config.toml
arch = "resnet"
horizontal_flip = true
color_jitter = 0.6
steps = 28200
final_lr_fraction = 0.01
Rows from block 6, named by matrix and row number. Rows with one number belong to one channel. Each number is 128 + 24 x the weight over its row's rms, rounded and kept within 0 to 255. All counts start at 0. Numbers have three digits each. After the name is the row's rms in percent of the matrix's.
# convs0: first 3x3 conv (model.blocks.6.convs.0.weight, 112x112x3x3), inputs 18-23, a 3x3 kernel for each
# convs1: second 3x3 conv (model.blocks.6.convs.1.weight, 112x112x3x3, transposed), outputs 18-23, a 3x3 kernel for each
convs0.48 099:130170108110183134105164157120140123124131110124119106130116114147121119130106095111125103116127114104110114140145116159151121148140106134132148130120131165145126
convs0.49 101:138079072151061094158053124101123128104119133115141143088116129087108119133115120136105100099074089109083079100087084041030064106081097126116116135112116110088105
convs0.50 099:174151148120104111085052052161149118125124121139134130121131148130130128097126134123114112155147134166156141118090102166116110134147128134126115111090106111123127
convs0.51 098:150106120142084117151120146122138114109099098089123137092103098135098104089101109127110122140114116161140118112133141106186139141166134122145119105131099095106116
convs0.52 099:135100137120101118113111122122140112174170132128106113093113112120156136071099083131149142138144092122128099113146187165127157141139127125103102164126127141154130
convs0.53 105:159154151136024245104083231118116120119124117115114099139134123134117135150160129126141149099122213144116139144155123120108153120156147119114130106074129094084138
convs0.54 104:120095097120098100117086080106120144081146182126128154145130081152126091120110134088106124120121099125133119147170129150169121134088124145117135173126094145117137
convs0.55 098:133105110110104116102132150151149128124125088138143116146158169149155150131101096107118111122113108173154145111133131092126149109111131085101102128138146167143149
convs0.56 102:163151134155134109127092091122147119116132137134135141112134133095107108097159143122114096110094099136111115104139150108145128116154139124129110099127104122144109
convs0.57 094:093171123055158074093166109107093129126155187140139114139128150143125151115137157111148126091127116117130133141159168126093102112122142148153124121118133110111119
convs0.58 103:100123138135141134148151142125149140141150123116123114142169166112138138112113107127130107133144150133140149155168147139144131137135129096108103146168155117137150
convs0.59 101:100126130136126140126138131152111139117102109138159137111110127135163113116121123124140124132169141138090112149136139143113132122109121069133115068218162096155122
convs0.60 099:138169170141160098164122124128088136111148151147133123086106130119168157142107108140130140114088105137104130097142203167086082117107139111155154153110099147115099
convs0.61 104:151097105120083158121122143110110090127161100131093107125150122117137128149117179123141104121141122103138162108130128108115133120010105136131146100087135142144151
convs0.62 096:110144126094125122090128144095093131135139163100145156095110141087131154122129150150152143141154151132143138118132149096102130121098108142090072182115089174118135
convs0.63 096:138122110142148090157171143112123088093106085101125115107154107094112110132148136079103119087142144087138142128103134123121119124118120118116122119090108128116127
convs0.64 100:157144125140117089153148115155173137155167146157148148161176125119153117117149106166158144155150143131119123129113101107104091145137139138129112124117115161188185
convs0.65 098:145103129162106120136096106114132130122153143120120121097112145134114111109108138153151138134125128120122141127116165132097133132081117162141129164125112154109109
convs0.66 105:138145121130166120150137143145125075143100106128101114150092116125119134103144140163157139145158163157127162130134125157130079102141127123131149107122150123151175
convs0.67 108:112095117117086143132091111106127157111138154149144133110127166147117094139139101088109104093094100128087088118154177103100131129170149167140102140138096101107074
convs0.68 100:132116135127125126121093141133127121149137121165157133130113096168124117139131123112138136081098112086101088113091125088028133119092149135136117155152131141134107
convs0.69 099:112129112104151112112144112087156109101165133123145115118155140067120125086124113122114095160142112175134122100132176102146169108170155082070078091104107134171122
convs0.70 096:105084109078080103102103131138143132132117107149145124092090151098084139111109123164153134132134114128114105123142127158176166142163182119101109136133115103116118
convs0.71 100:142153135105109100097101088107110138114097142129125149132129129137120136120128132126107125129107128131135169117129127103120117091116113128121091152156094141183110
convs0.72 100:173152133140130136172173146120129113108130115089105118116109094116101111117087112111111134129122130136143120140140132135141136128125145138146130126147126084081095
convs0.73 097:123109122123112108134140123118123157141136183145160131153139151119079134125125122125138120124136114093106109075078096099076113101110142125128124089084132122120152
convs0.74 098:189171145138173172136159143141113091150124108140135115154118071158114078144147140095119150092116144102113110118146127122176184110122122107095133056090142094085100
convs0.75 096:142162142150140115144139143140135139173172146162158138131119122119113121108101119141140102146146112143154126116122109124095107129104134121120130144134139130155139
convs0.76 096:153205118183139122143101148142117145142133148129142129120148119093100114125148143152155126134144136162145138107136136112134133154164110142128134155134152129137119
convs0.77 100:115087115103064153145091156146156138145145136139153115119099093169179098133133085133093131141094118147107106157112075154180084123186152134117131147105102148128103
convs0.78 096:137142093142160128143113136110132161116118135153127111130139131099103130086110097157126110131113094126116084085113108081100125069140167150109105137111121118133134
convs0.79 102:131143155138137140154131142079054060079049059096070071105099089088080064086095107162129105170123110168121105117146096119180154128112097095118081125130116088094096
convs0.80 100:155159164131107093125092078088077079123134111161156138088091094103100120093106106144117096141133107132128105160137124142140108120140093133171163141187166120144153
convs0.81 100:133111104136096113131093142102181175132160149126123136132127153105143146128125118148095064154137086161144111134136150112131100114141125099117153115133149132138127
convs0.82 100:120073131128117121127129111150129120141120116152155152127112096104095121150154133143112114143127088153155125122095120155147140160162141179157128098004055085074088
convs0.83 099:173088187153091152101149142136175143139170164133102139133121123147152129156125131147130132151124114165142132166149168204132112164150119154157133149131173098083135
convs0.84 101:138103139139177101129119113092169138116151128132088098124129139075142120120079143154163155132166160129147159159125095085111089123125156122156151117139135097100077
convs0.85 096:110124147110092087146120101135127125149159161155132154148115109096124132127147142124109103128109104135138121129120111094115112137119129151170137155189148148153139
convs0.86 100:100109140088130108095142125103156182112106175126123187107145138138118151128138155128118165119152160142157170138116134145135119123118097152141115156166084149170125
convs0.87 104:145153158147130153154118122154112098134145137144133117131123141157121154132109104142120080171153129173154138153151132136116126096105136160130156139123157129124137
convs0.88 101:150162084098156160117125119132134125143141161120107132122127130117128118138131147089118105099138160067118127139171134133126152140106139151138125120126137116105122
convs0.89 103:108101179126117172107135160170108130170115131140109119106147155117129159146117141151122133150110130151110123131145147117137147110127125137112118168119121140095114
convs0.90 096:106124120105066099099075083117124092123161135129112121109086160136147199175147149123155111131136093142147128125113131126127149132124120130103116100088102111101100
convs0.91 096:102153143114146118097126102145143139130121167154148151096123171131145148147167136107157132069150139124159140151136122117095166142119131137114136161139131128117109
convs0.92 099:106141203135114181151157127137130148130114112130142144115118131135130140121154155104101119124138107115151146122150121157164123121139116140110131150103120166164156
convs0.93 102:131117148094179117153139140124118095138157133125148166117124124114096115095112134117122107124125147133131135144126135092141132151133165140142148183171108073161135
convs0.94 101:107128106130140120143136100109100157076088177088104131127122122115135162110131145100112116110094095093104103109141105158164152140149129102101108080114169106126143
convs0.95 100:125123146150128136164145146123111124154133142157141138099144111109099060149141137151133131142124082136148100143119131110132152093105165131148125119158153088117135
convs0.96 100:116151139138140126108101120153153142124102154148131163125132113100127147081109104123140151113130146136142178101096108116090135087121151106086111116120104130160111
convs0.97 099:100109106102138110106101108098067090097145120097147133136117149116100151135127145107111080157157134140137139117129125119130142125134130144126157116092125139107120
convs0.98 098:171147170166114127160149145147144137148169144133140141146111109150141136100108112127137130124121101126118091143124172115092107108127122107095095134115131116149134
convs0.99 100:138110137147118126155167150118143120151167124134147125109146133095149153108103141155126122143114100149136118117091101101134154135134127132154131140139110116142132
convs0.100 101:109095113162129127142127136144099108167228077123183098129137124110119156132146133120111103153150174144145118117148164078130147125155130108111101137162111100118130
convs0.101 107:095114094088097133076134129130111107155128108156147120137155144172151146159147173151145105143143105151151104125153125147157114111159137149125104159144125153154120
convs1.48 104:078065146084055142088076150165145118151119087145122113152160145135146122112123120074112111084117129084103118111108119081118127074108129110132149121126138134124128
convs1.49 099:112077149101063171113126125157123138157115107125099135093098123101104073135112094120147162090126173092129161115118150085056106075083123118120162121113134157134150
convs1.50 098:111119140116108117125124139128133107128153142130154144137178162120115110134116135101071102111114126134125123101118110129118108134134151136115103142130127137123130
convs1.51 092:106123131111111157170154132111096128123121129133122117113097151124086129147152170092102081109126143117135174117099097144121157115117169119130157145149178120125144
convs1.52 088:133120133126097127146126147110117126120130113131135141157162144123166137126135169143141118153116113135118116139119132116113065071102119142143155127161151142153151
convs1.53 100:174127181164030203144105164103128122123163137134140138090128145090087130116163167122120159130116163117131135150147117120087104139127118150133155122105152110113152
convs1.54 122:106146131151129108106137103144147121136139136130132126140116111143130143127098159129134146147138153136130131132099079135128154147114145136122106150143129124125119
convs1.55 098:121124137141114115140119094105100124118113125135129120130090122121095104113092118128121121099098114099108121106135146093122125124125140117114115116092103144124132
convs1.56 101:133131149153111112149099109143140118148132124157131110103158170119151154127155132116109110131122109140135128103133147103117141119134126124135128131135118134134112
convs1.57 101:141135159062045142116133179106102117147130146115095118133136111072129148128187176129151167070086149091088149156126114198143099137145143141154157144136138133131153
convs1.58 104:104093083107097097127114137196210178124143169121091149154145161158164145129113108151167140115139159114111120124121105098112109101110091139145154108103107154126136
convs1.59 098:134141126140130148117140179118133146110076151162133158112137156102120128113121123118136157118142144121140117120077107122091115152153137135138176142152178163150191
convs1.60 100:123139122164116119105119129094126123096107156124166173137140120111124120061119130130129123124110113135095109112142151146138123092141120142122125136158124112112132
convs1.61 097:147141138135117139145091102133131152135141140128126130128055079112078168079091132074135139092136161094109125158114136085094142126115127151134144131118115098067092
convs1.62 100:149150127134130128125113102128127142122096138146106140099111125088095144091082135109136132115147155122115131124115130125115121115122107145136131174167160156155156
convs1.63 092:175133110133103101133124117115104147069105147109140167145190190097101126120134152089156177075144165095153155112108096121144115116119131106092085089094087124124138
convs1.64 095:129101128137109121106101132161175130080087108106067106121135124106121106057068086149148131140112094124100065110116093097114127159149138121112112139121141131139153
convs1.65 091:147106076119147092106150097103141171130134179140146169135148165147160152180172119139149151121139155108125151121088095158119113145116118158121093157114116177155151
convs1.66 100:126102128073141113113148148138116130134067105113068098108147106118128117109104184137131153132176154156160169124118121093149172117120144122104127108095145139128153
convs1.67 108:136127127156117118121137126124129128121114158103117159124100105093088147099107158104130120124129116118103090133142125126145111137134114142132146134145140123116112
convs1.68 095:140087150186067150155099189175169188147150191124122157130124139105083127108107109099141150100143129104121132099117147078055093142120099133120122117140097105126104
convs1.69 091:119127167118137161115153156138105105143125131157112162143133158145118123130133134154113135152096111146096123068106100059097113099131131121128103122123099147126110
convs1.70 091:131128149112125129135123133121143174108125170132156160153157151131120148153113146150152165116153162099124134108138113101144110081123110118107100147131115114126131
convs1.71 091:142134119129117113122113131095083100105093118119126116112121120130177137152173142139142126132115097144115083161174140148150126124115118147161167105136147088086130
convs1.72 097:088115114093098080115102089158149154147129133177177176122117124138159166163175162130145151117148155099139142123137113089117097097113123113086107144125128146129139
convs1.73 094:109123129137070096122103141142143139088124143087133140122165155155153137106123140113118141123138127143153134113150161139087117139140154120140141166130116136121114
convs1.74 099:145121111146085076142123118143141157145115119151135138121121106191134033193157059109121127073118121087119147098122127076117138086104127132144127129124098135139116
convs1.75 091:115101120116100113112100122138127137115117138133145139106108114137154148140162138153107100199120104220137097122133113157140126149130120123093102107096100115115108
convs1.76 099:127111119126140128159109091111125131128086110139100103113078123102142162119155139111098127094129140096113113155116133141101133133144117118083128105089139128107162
convs1.77 096:140111098121117110148136121119134117104106108121097112158148134125130160111072124129114086151131086168119075063113125088103196154127117132111117137091107147120103
convs1.78 109:098114155157140118183115090125112129120105129148175166171159162152116171114095122142120108151115106122122099121113118112133160079102170133122109126117105132128131
convs1.79 103:107109144136109120135124114150115129139121111122112106142122144129114124120135126138129125153105134156096115129123130136153133116123130172178162204216217164186194
convs1.80 086:158154110157139117090113131126104129131118124158204175143142137159143115154132128122116103159148118170150125154179157123120108115090094115119116137124093114093085
convs1.81 104:128132121134129121125088120134155145103123136127120130138127133109089094135115105091086121115094108128134103120116115158112106120111096125153147127149132128140117
convs1.82 101:101113121109125127113130106111084144127119140133135132089073068103090075097122123117097072133115117162120150125105109105090092101087117118128128163198156163162144
convs1.83 104:097110132091166109086156088116117130119098102163145091106111111114111112123156130156113092192101098197108092135136148154177138114156110110109113101104100105120110
convs1.84 091:086107108124105117102104125165158122136084090129125103103072127167208137110141100092116124099141139126127113121108101131152134150150146138115107111109076129100116
convs1.85 099:132132139099099116126139141106100136089093118113124143144145134151157126121114159117126157099105157134126151136123151108091091128103139158147135147161149134137162
convs1.86 092:139128151123134162180103165186100160143093138153139183127124136128065117123129095133117130116118109127109113165151117149109168182119135125106131113087101103102126
convs1.87 101:172133116120122094131126103149125103129082089188134134111141144123117093123125116143126107137116087136120102169142151119107133140130121187181153095103096142150156
convs1.88 107:122094173178048125173119096127112126129125144131133111136139161156126146138125141118107180115121133109099147122149133081126169117146152122130138115129153164159153
convs1.89 114:125129165125136142128113150108152128143153102144153122126125112126116109121120087140134116160146168154149164117134129139152141132125107138126118142148101151132076
convs1.90 096:104131132133126139139138150119127133097139166123109126129092089125116134126144164130145155130140164111125156104093086088107096110114118067076094073091082091085084
convs1.91 117:079125165040130189083119158100112159110107150108111144077129165124147145146152115127147133084155177100130166117136130159206190132116112132124088159149105163150085
convs1.92 092:137154113067133154109142158120091122142109107170151116139163155096114125112104090124132179078119216063064165147145121143145129128128124123121103134125129134142131
convs1.93 096:135122134124130114101117122148142147175154126158170154126111132099123122113187139147116123144148138114101100177121135137144140121121141170160148161192156130137139
convs1.94 101:120099103148108115111103133111104115094137201085139184127110145135088123136116107129150143124117114140104131103110117142097090155140132099136141096139142081123152
convs1.95 091:114126122103116097126150137137107088181162124158160139120096095183150130109130131129146124134122108092093109104128132126128104103103116114131144132160132138129131
convs1.96 104:141137143095136136127137110125078133124102122120141160140144147113108114105128138108126122153153131175146154110128125136145151119139167169145164123103122119124128
convs1.97 088:112095130112113125142135125110145132086132122121095111111099130111125159128119138087107124092115139102091130156138144116108132137141141110102131126122162136127151
convs1.98 112:154092103136122113157106122115133118109144094114114108145156161137140117101055126128124114146138103126131111168167104095109132164152155148147128135103108140098118
convs1.99 101:087070081111106095106105102135139123100118115122117126104113135116143154104119135139143135141111130138121120128099096113121099176141106131110116130102094165126134
convs1.100 124:146131114164160135122162125153178139122162129141107124147135136134130123121110120098113146100109154101133146122137138147161162128121111130155148133161150128150146
convs1.101 110:132111112142101114135101117126124131131105133146119116145140123147124107119115130125115156127130151131110125136134104120097095091077072131105095139101090117098106