Weights of a small self-supervised image encoder: norm batchnorm, 46.3 epochs.
Rows from block 12, named by matrix and row number. Rows with one number belong to one channel. Each number is 128 + 32 x the weight over its row's rms, rounded and kept within 0 to 255. All counts start at 0. After the name is the row's rms in percent of the matrix's.
# convs0: first 3x3 conv, stride 2 (model.blocks.12.convs.0.weight, 192x112x3x3), inputs 32-47, a 3x3 kernel for each
# convs1: second 3x3 conv (model.blocks.12.convs.1.weight, 192x192x3x3, transposed), outputs 30-44, a 3x3 kernel for each
convs0.9 100 [179 159 172 166 127 135 194 150 159 132 145 103 109 108 120 112 149 151 129 127 145 124 176 114 116 141 118 151 117 116 131 126 122 124 100 116 170 156 114 131 137  64  95  97  34 116 120  82 104 138  81  66  85  73 144 111 129 179  98 164 179 156 163 119 102 114 126 152 161 134 135 166 143 150 129  79 110  94 134  97 104  97  98  95  69  83  84  69  93  66 134 138 134 129 138 134 156 185 184 136 154 135 134 113 100 107  87  98 164 127 168 152 120 167 181 181 190 109 119 112 123 175 123 136  54  97 122 180 143 164 163 138 140 165 117 160 152 147 131 157 166 131 144 129]
convs1.9 089 [120 128  92 130 145 152 183 225 209 114  74  77  66  58  89 113 107 118 152 138 151 154 115 158 118  91 115 108 144 130 102 129 116 123 106 131 136 178 177 138 179 141 145 139 150 150 179 163 139 184 151 123 151 139 165 147 149 125 153 163  97 169 130 127 125 144 171 171 169 150 158 185 127 109  98 134  75  86 141  84 110 101  88  80 119 124 111 128 143 123 136 151 107 108 111  90 138 128 110 156 164 108 116 154 145 119 132 114 116 106 117 133 177 158 143 189 144 117 119 110 141 107 105 144 103  82 155 176 138 197 199 176 136 129 110]
convs0.10 102 [111 116  87 157 163 173  97 144 145 123 150 124 104 136 125 122 190 155 111 106  88 108 110 107 109 121  81 148 124 134  91  95  85 139 148 139 138 187 128 131 157 164 138 156 170 116 142 110  90 161 126 129 117 147 129 138 124 165 161 118  85 117  74  93  83 127 141 155 144 151 171 157 100 118 125 106 133 103 131 156 145  84  81  87 155 139 130 159 159 142  97 122  93 158 147 151 129 142 104  80  97 119  82 108 105  69 133 111 193 203 194 179 188 166 159 177 192 113 166 130  86 143 118  74  92 116 154 136 112 115 119  81 135 123  93 145  91 104 131 100 121 104 138 137]
convs1.10 100 [100  93 107 117 143 143 129 132 122  72  92 101 109 106  91 115  90 121 173 190 173 107 142  92 124  90  76 116  72  71  87  56  57 114  96  87  83 200 164 142 233 247 140 237 184 131 148 152 140  97 120 135 117 124 139 100 116 110 120 139 126 120 131 101 123  83  82 141  89 119 148 149 114  67 109 149 117 148  95  78 106 127 132 146 139 136 147 133 134 107 106 100 132 133 155 151 131 127 128 118  72  81 158 129 133 138 128 116 171 162 154 158 119 133 151 116 120 153 108 134 165 118 135 161 127 152 165 156 116 170 186 170  91 147 148]
convs0.11 099 [117 138 153 106 118 122 128 129  99 140 132 160  88 129 119  59 103 128 122 115 132 120 137  99 139 108 141 122 138 134 121 168 136 110 121  98 128 141 118 103  88 116 116 129 157 161  95 135 140  95 139 147 141 129 151 162 173 123 128 170 112  65 121  72 102 125 145 121 194 130 142 188 104  98 109 121  78 108 140 124  95 171 188 189 148 161 162 124 146 112 110 112 111  91 115  96  94 155 147 109 121 129  98 105  98 109  86  78 124 137 129 143 168 158 161 189 176 145 143 140 157  99 147 128 131 137 101 133 131 124 168 125 141 142  99 117 104 116 125 140 152 145 141 128]
convs1.11 102 [151 161 120 146 117 143 147 160 167 108 152  96  52 110  73 107 111 112 107 106 112 162 137 134 101 121 120 117 168 122  58  66  74 133 146 120  53   0  41  91  36 103 182 176 151 126 133 121 143  86  90 172 149 125 142 107 124  97  21  73 109 100 116 127  89 117 148 109 152 128 106  79 116 117 139 100 136 142 100 129 122 115 153 135  77  61  84  80  49  69 157 122 110 141 145 146 129 170 151 120 119 139 132 103 123  95  68  85 188 179 129 167 108 128 163 104 106  98 143  92 129 135 114 120 163 107 107  88 106 196 182 170 125 192 169]
convs0.12 101 [104 109 106 140 114 107 159 135 144 158 128  96 193 185 149 131 112 110 145 109  94  99 101 122 103 109 135 154 125 127 116 121 125 177 162 137 114  89 127 167 161 186 146 145 176 136 143 116 143 124 153 134 116 122  87  81  81 136 175 122 157 198 198  75  77  79  90 111  97  94  69  74 146 128 153 118 115 172 134 100 143 108  97 108 116 122 114  88  80  96 132 143  99 150 145 123  85 111 110  98 115 102 141 126 152 145 187 188 108 134 126 107 127 111  94  97 131 106 133 118 148 139 168 165 176 196 105  86  99 139 126 106 154 123 134 171 207 184 166 164 150 145 126 177]
convs1.12 100 [127 141  96 134 122 125 112 124 110 114 172 140 159 197 146 115 153 112  94 146 101 102 136 141 133  95 172 118 154 125 114 123 138 109 146 106 132 141  88 163 162 152 135 140 130 122 113 127 132 148 130 135 140 130 145 107  98 138  71  93 120  91 124 134 153 121  93 175  98 137 179 165 199 159 170 190 154 208 158 143 180 113 129 128 119 158 141 111 129 129 196 139 141 167 119 126 154 139 133 138 149 148 115  99 120 115  73  84 159 120 147 141 142 131 160 153 128 159 157 124 155 120 126 141 159 119 117 128 122  98 107 103 106  89 115]
convs0.13 101 [121 101 130 137 149 142 132 100 118  89  75  78 126 118  88 128  96  80 120 119 104 140 147  75 134  93  70 131  88  72  74 142 138 105 123 138 115  99 109 103 124 122 166 156 149 150 128 127  88 155 133 103 133 111 121  93  46 130 124 109 119 139 137 111 148 127 146 129  71 120 127 104 134  93 130 131 109 147 137  96 124 158 141 157 147 147 164 115 128 163 104 160 122 152 196 107 127 132  97 109 115  95  96 151 172  63  95 126 128 104 128  82 117 135 128 137 108 140 140 114 146 144 163 133 142 134 106 140 167 137 124 161 160 145 111 147 160 144 140 158 154 194 177 105]
convs1.13 102 [116 105 106  72  69 113  94  72  96 159 124 132 102 100 170 100 121 141 117 128 124 120 121 110 128 128 140 155 145 115 173 153 117 156 161  84  96 116 115 131  91 133 123  99 139 128 141 139 144 140 119 155 158 124 125 108  87 192 190 102 190 177  83 117 115 105 157 158 121 131 140  64 105 117 126 119 138 184 122 148 160 143 145 121 169 124 143 129 129 147 146 107 108 143 131  89 162 143 126 112 156 155 130 122 157 166 174 163 133 126 144 130 151 103 133 162  91 171 165  88 170 152 100 139 118 105 159 116 112 173 177 151 134 177 173]
convs0.14 097 [108 128 125 140 131 137 104 122 132 148 156 157 162 119 132 158 139 102 165 145 127 128 144 113 115 113 128 138 127 115 139 131 119 128 120 108 118 155 188 110 156 191 138 170 182 129  92 117  99 121 123 155 106  99  95 105 102 115 176 136  75 155 162 102 106 125 134 117 119 159 138 139  81 105  72 127 126 121 107 107 125 127 135 108 101 125 115 117 123 118 163 123 158 192 116 167 127 158 145 158 167 140 151 138 161 112 156 147 185 166 162 189 122 170 173 171 180 132 133  82 137 158 117 153 161 109 127 162 148 150 146  71 155 157 118  66 113 101  95  75 140  72 100 142]
convs1.14 097 [138 102 170 138 137 133 132 148 128 108  98 135 115 137  85 147 136 143 106 149 147 156 179 175 115 141 150  98 123 129 125 187 130  98 155  98 134 136 125 164 138 148 116 136 141  80 102  89  62 146 139  79 103 163 104 150 184 137  88 114  97  57  69 139 153 115 152 165 169  80 114 132 161 135 150 166 151 157 172 206 193 141 162 126 131 175 145 102 153 124 112 111  78 134 135 136 113  99  82 144 150 120 123 126 109 115 120 153 132 176 158 127 148 149 152 138 148 179 186 157 153 162 169 189 162 143 107 125 133 127 103  72  97 104 106]
convs0.15 097 [172 165 180 138 131 132 123 130 130  99  87 112 128 156 120 152 165 150 130 129 104 126 124 114 132 128 109 132 151 141 146 152 135 156 177 162 123 155 176 109 160 162 126 117 129 139 124 100  77  81  78 126  84 110  99  79 112 101 134  97 162 176 121 120 118 145 148 147 181 136 217 156 142  86 123 148  87 110 170  78 129 103  98  87 114 133 102 124 170 138 137  76 140 139 108 132 132  89 131 153 157 170 126 147 153 116 135 158  85  74  69  79  81  62  76  44  49 153 186 151 140 133 155 137 156 157 133 144 128 151 129 148 138 135 147 118 110 107 120 133 148 156 187 187]
convs1.15 102 [132 113 120 123 113  91 120 123 106 179 145 180 197 140 132 157 160 147 135 164 148 114 113 119  74  66  83 129 123 134 136 129 140 126 110 135 160 150 107 114  86  99 103  82 101 137 131 112 172 153 137 161 115 140 122 139 104 163 205 191 131 155 130  95 132 105  53  60  89 127 137 120 124 115 110  91  58  64 106 106 105 179 170 181 141 156 158 131 125 105 133 196 143 114  95  98 113  99 104 164 174 176 112  93 124 121 121 118 111  94 109 157 132 125 104 126 123 109 156 134 111 145 117 134 107  93 164 157 123 184 213 166 172 128 174]
convs0.16 098 [104  84 117 147 138 149 160 138 138 170 149 152 120 131 137 116 157 109  71  73  74  80 103  72 104  70  79 120 108 122 113 154 122 145 171 162 141 158 195 171 149 184 146 155 172 145 140 128 124 144 116 116 140 127 121 140 130 152 147 200 164 197 196 124 127 113 111 165 103 114 151  94 138 126 116 121  96 106 135 131  92 104 115 148  93 103 127 126 103  86  89  53  82  97  86  71 110 124 111 132 147 153 137 171 148 134 152 141 147 159 175 125 126 151 107 101 120 116 123 127 116 155  94 135  72 118 127 148 131 134 151  84 108 116 124 151 150 132 163  98  69 166  98 100]
convs1.16 096 [129 113  82 120 134 108 116 151 115 119 134 111  59  81  89 121  94 109 158 142 153 188 210 211  98  79  94 130 131  97 160 161 132 142 222 132  75  90  80  83 150 123 125 156 117 163 216 143 166 228 167 162 223 175 141 171 158 118 107  93 101 113 126 115 132 129 136 156 143 146 167 151 135 130 129 175 167 193 222 209 202 146 145 175 190 157 183 161 145 119 142 120 135 146  92 107 143 109 118  81  72  82 136 132  98 130 153 151 130 144  94 131 130 118 142 147 144 122 115 127 130 143 101 146 161  99 121 111 101 127 110 110  91  77 102]
convs0.17 098 [132 145 143 113 118 113 114 103 130 114 140 111 109 144 135 128 110 105 193 144 112 210 146 121 189 137  97 101 104 114 125 111 125 125  47  85 121 145 150 139 126 131 137 135 128 104 135 153 127 115 126 123 109 107 118 158 156  89 137 120 106  77  72 136 155 106 133 136 146 168 150 119 124 133 129 111 126 106 110  73 108 112  99 100 148 169 131 132 132  87 112 129 190  86 137 176 143 167 193 119 121 121 149 138 151 133  99 143 135  96 145 107 122 168 150 154 155 131 126 107 157 123 129 112 147 104 130 124 130  89 116  79  88  91  91 133 146 133 111 127 151 122 116 112]
convs1.17 103 [136  98 128 180 101 135 155  92 122 125 131 151 167 205 154 143 203 127 107 133 137 147 147 108 142 150 152 117 145  75 151 157 114 153 177 130 134  96 126 135  93 100 145 112 146 186 169 160 177 132 163 132 109 150  95 110 121 123 102 143 186 108 152 138 173 147 116 153 111 126 149 121 139 134 156 101  99 135 120 137 159 101 108  81 104 137  71  83  91  82 111  80  50 164 143  88 158 176 110  82  85  96 103 104 117 129  85  73 142 158 132 153 120 121 128 149 160  70  89 131  80  81 120 134 106 143  93 115 121 149 152  97 148 141 154]
convs0.18 100 [109 127 112 111 116 112  70  93 111  94  93 110 115 103 127 106 137 153 116 134 125 119  95 123 110 110 133  98  75  94 124 148 110 142 190 179 113 113  96 122  82 139 167 154 131 108 105 107 127 118  97 139 117  85 103  79 109  94 108 108 118 146 149  98  98 100 144 164 145 100  70 129 112 104 115 107  78 119  75  88 128  65  41  60  94  67  87 115 109 111 137 148 108 129 141 124 105 114  97 160 124 144 162 209 161 138 185 144 122 133 164 110 120 147  96 117 128  91  69  76 151 148 151 184 244 160 129 124 107 141 160 136 138 149 129 138 135 159 153 130 131 120 156 140]
convs1.18 105 [111 122 125 150 138 139 154 135 108 147 162 178 141 122 127 111 101 102 164 153 142 116 122 116 115 108 138 130 147 124 138 139 114 109 139 121 122 139 111  92  32  81 108 112  93 174 187 181 166 156 149 105 116 110 135 166 164 138 145 190 100  86 103 116 165 133 105 129 131 124 144 139 159 141 130 162 158 160 109 148 110 117  68  90 151  97 122  99 110  95 144 140 155 126 123 128 143 155 136 150 121 104 139 102 149 118 130 152 107 121  88 118 153 105  67  74  79 141 165 149 111 127  99 103 125  96 129 123 140  94 104 111 137 168 149]
convs0.19 105 [119  96 120  92  64 125 115 110 141 102 102 130  22  98 157  60  73 134 138 146 140  98 127 116  84  95 133 126 109 125 159  91  91 127  80  96 114 114  91 183 167 117 174 200 160 126 115 121 162 113 174 152 119 118  84 127 157 201 162 177 216 131 151  71  89 140  67 109 208  53 121 153 140  99 116 114  95  65 124  72  88 137 105  73 140 133  70 127 105  75 171 153 134 124  70  90 115  98 105  92 144 129 102 187 148  87 203 120 118 131 159 127 132 149 163 178 196 124 126 116 147 137 161 100 153 136 145 153 141 112 143 112 101 110 166 130 107  75 162 133 169 149 145 178]
convs1.19 098 [ 63  92 100 103 103 111 124 118 119 119 128 127 129 114 145 122  95 101 101  82 133  88 113 114  99  70  64 112 133 114 135 150 100 100 147 172 128 135 191 113 149 138 102 121 112  79  88 136 119  96 136  96  94 128  92 116 137 127 146 179 171 165 169 126 111  75 115  99  87 105  92 146 146 152 115 208 151 127 192 206 177  91 107 115 160 162 134 116 116  83 103 124  89 120 124 113  74  55  81  91 124 121 116 166 134 126 127 125 138 191  96 145 190  66  93  58  17 163 152 146 145 104  81 136  90 101 127 112 106 144 163 159  98 117 142]
convs0.20 095 [120 124 124 127 133 124 136 119 119 157 161 145  90 123  82  54  47  66  96 147 114 133 155 129 147 127 111 122 115 146  87 118  86  91  95  90 121 161 150 150 147 169 150 129 147 173 131 107 165 137 101 111  81 109  88  87 120  93 165 115 150 174 158 147 141 127 144  87 152 151 168 164 145 110 136 119 142 130 108  97 104 137 130 149 115 109 137 122 129 134 122 129 140 142 131 181 121 179 180 103 115 106 107  97  84 112  80  68 158 154 172 136 100 135 163 166 128 145 134 133 116 105 124 136 199 182 133 173 170 137 167 203 177 210 225 134 114 114  89 143 111 126 126 124]
convs1.20 104 [ 86  92  89  80  62  52  98 107 100 106 144 122 147 161 146 129 157 121 111 119 109 130 140 103 144  98 144 159 164 155 131 107 128 125 108 130 150 121 140  95 120 107 112 105  97 110 138 112  85  66  62 128 149 104 149 155 146 148 174 174 126 119 133 161 161 122 170 165 136 106 125  79 107 131 116 116  98 111 158 108 142 166 184 157 172 139 144 119 104 100 130 143 112 108 121 106 142 113 130 130 141 115 102  94  97 104 110 114 128 148 116 143 198 123 121 169 100 126 143 141 136 156 164 106 129 143 130 153 138 125 146 116  89  89  72]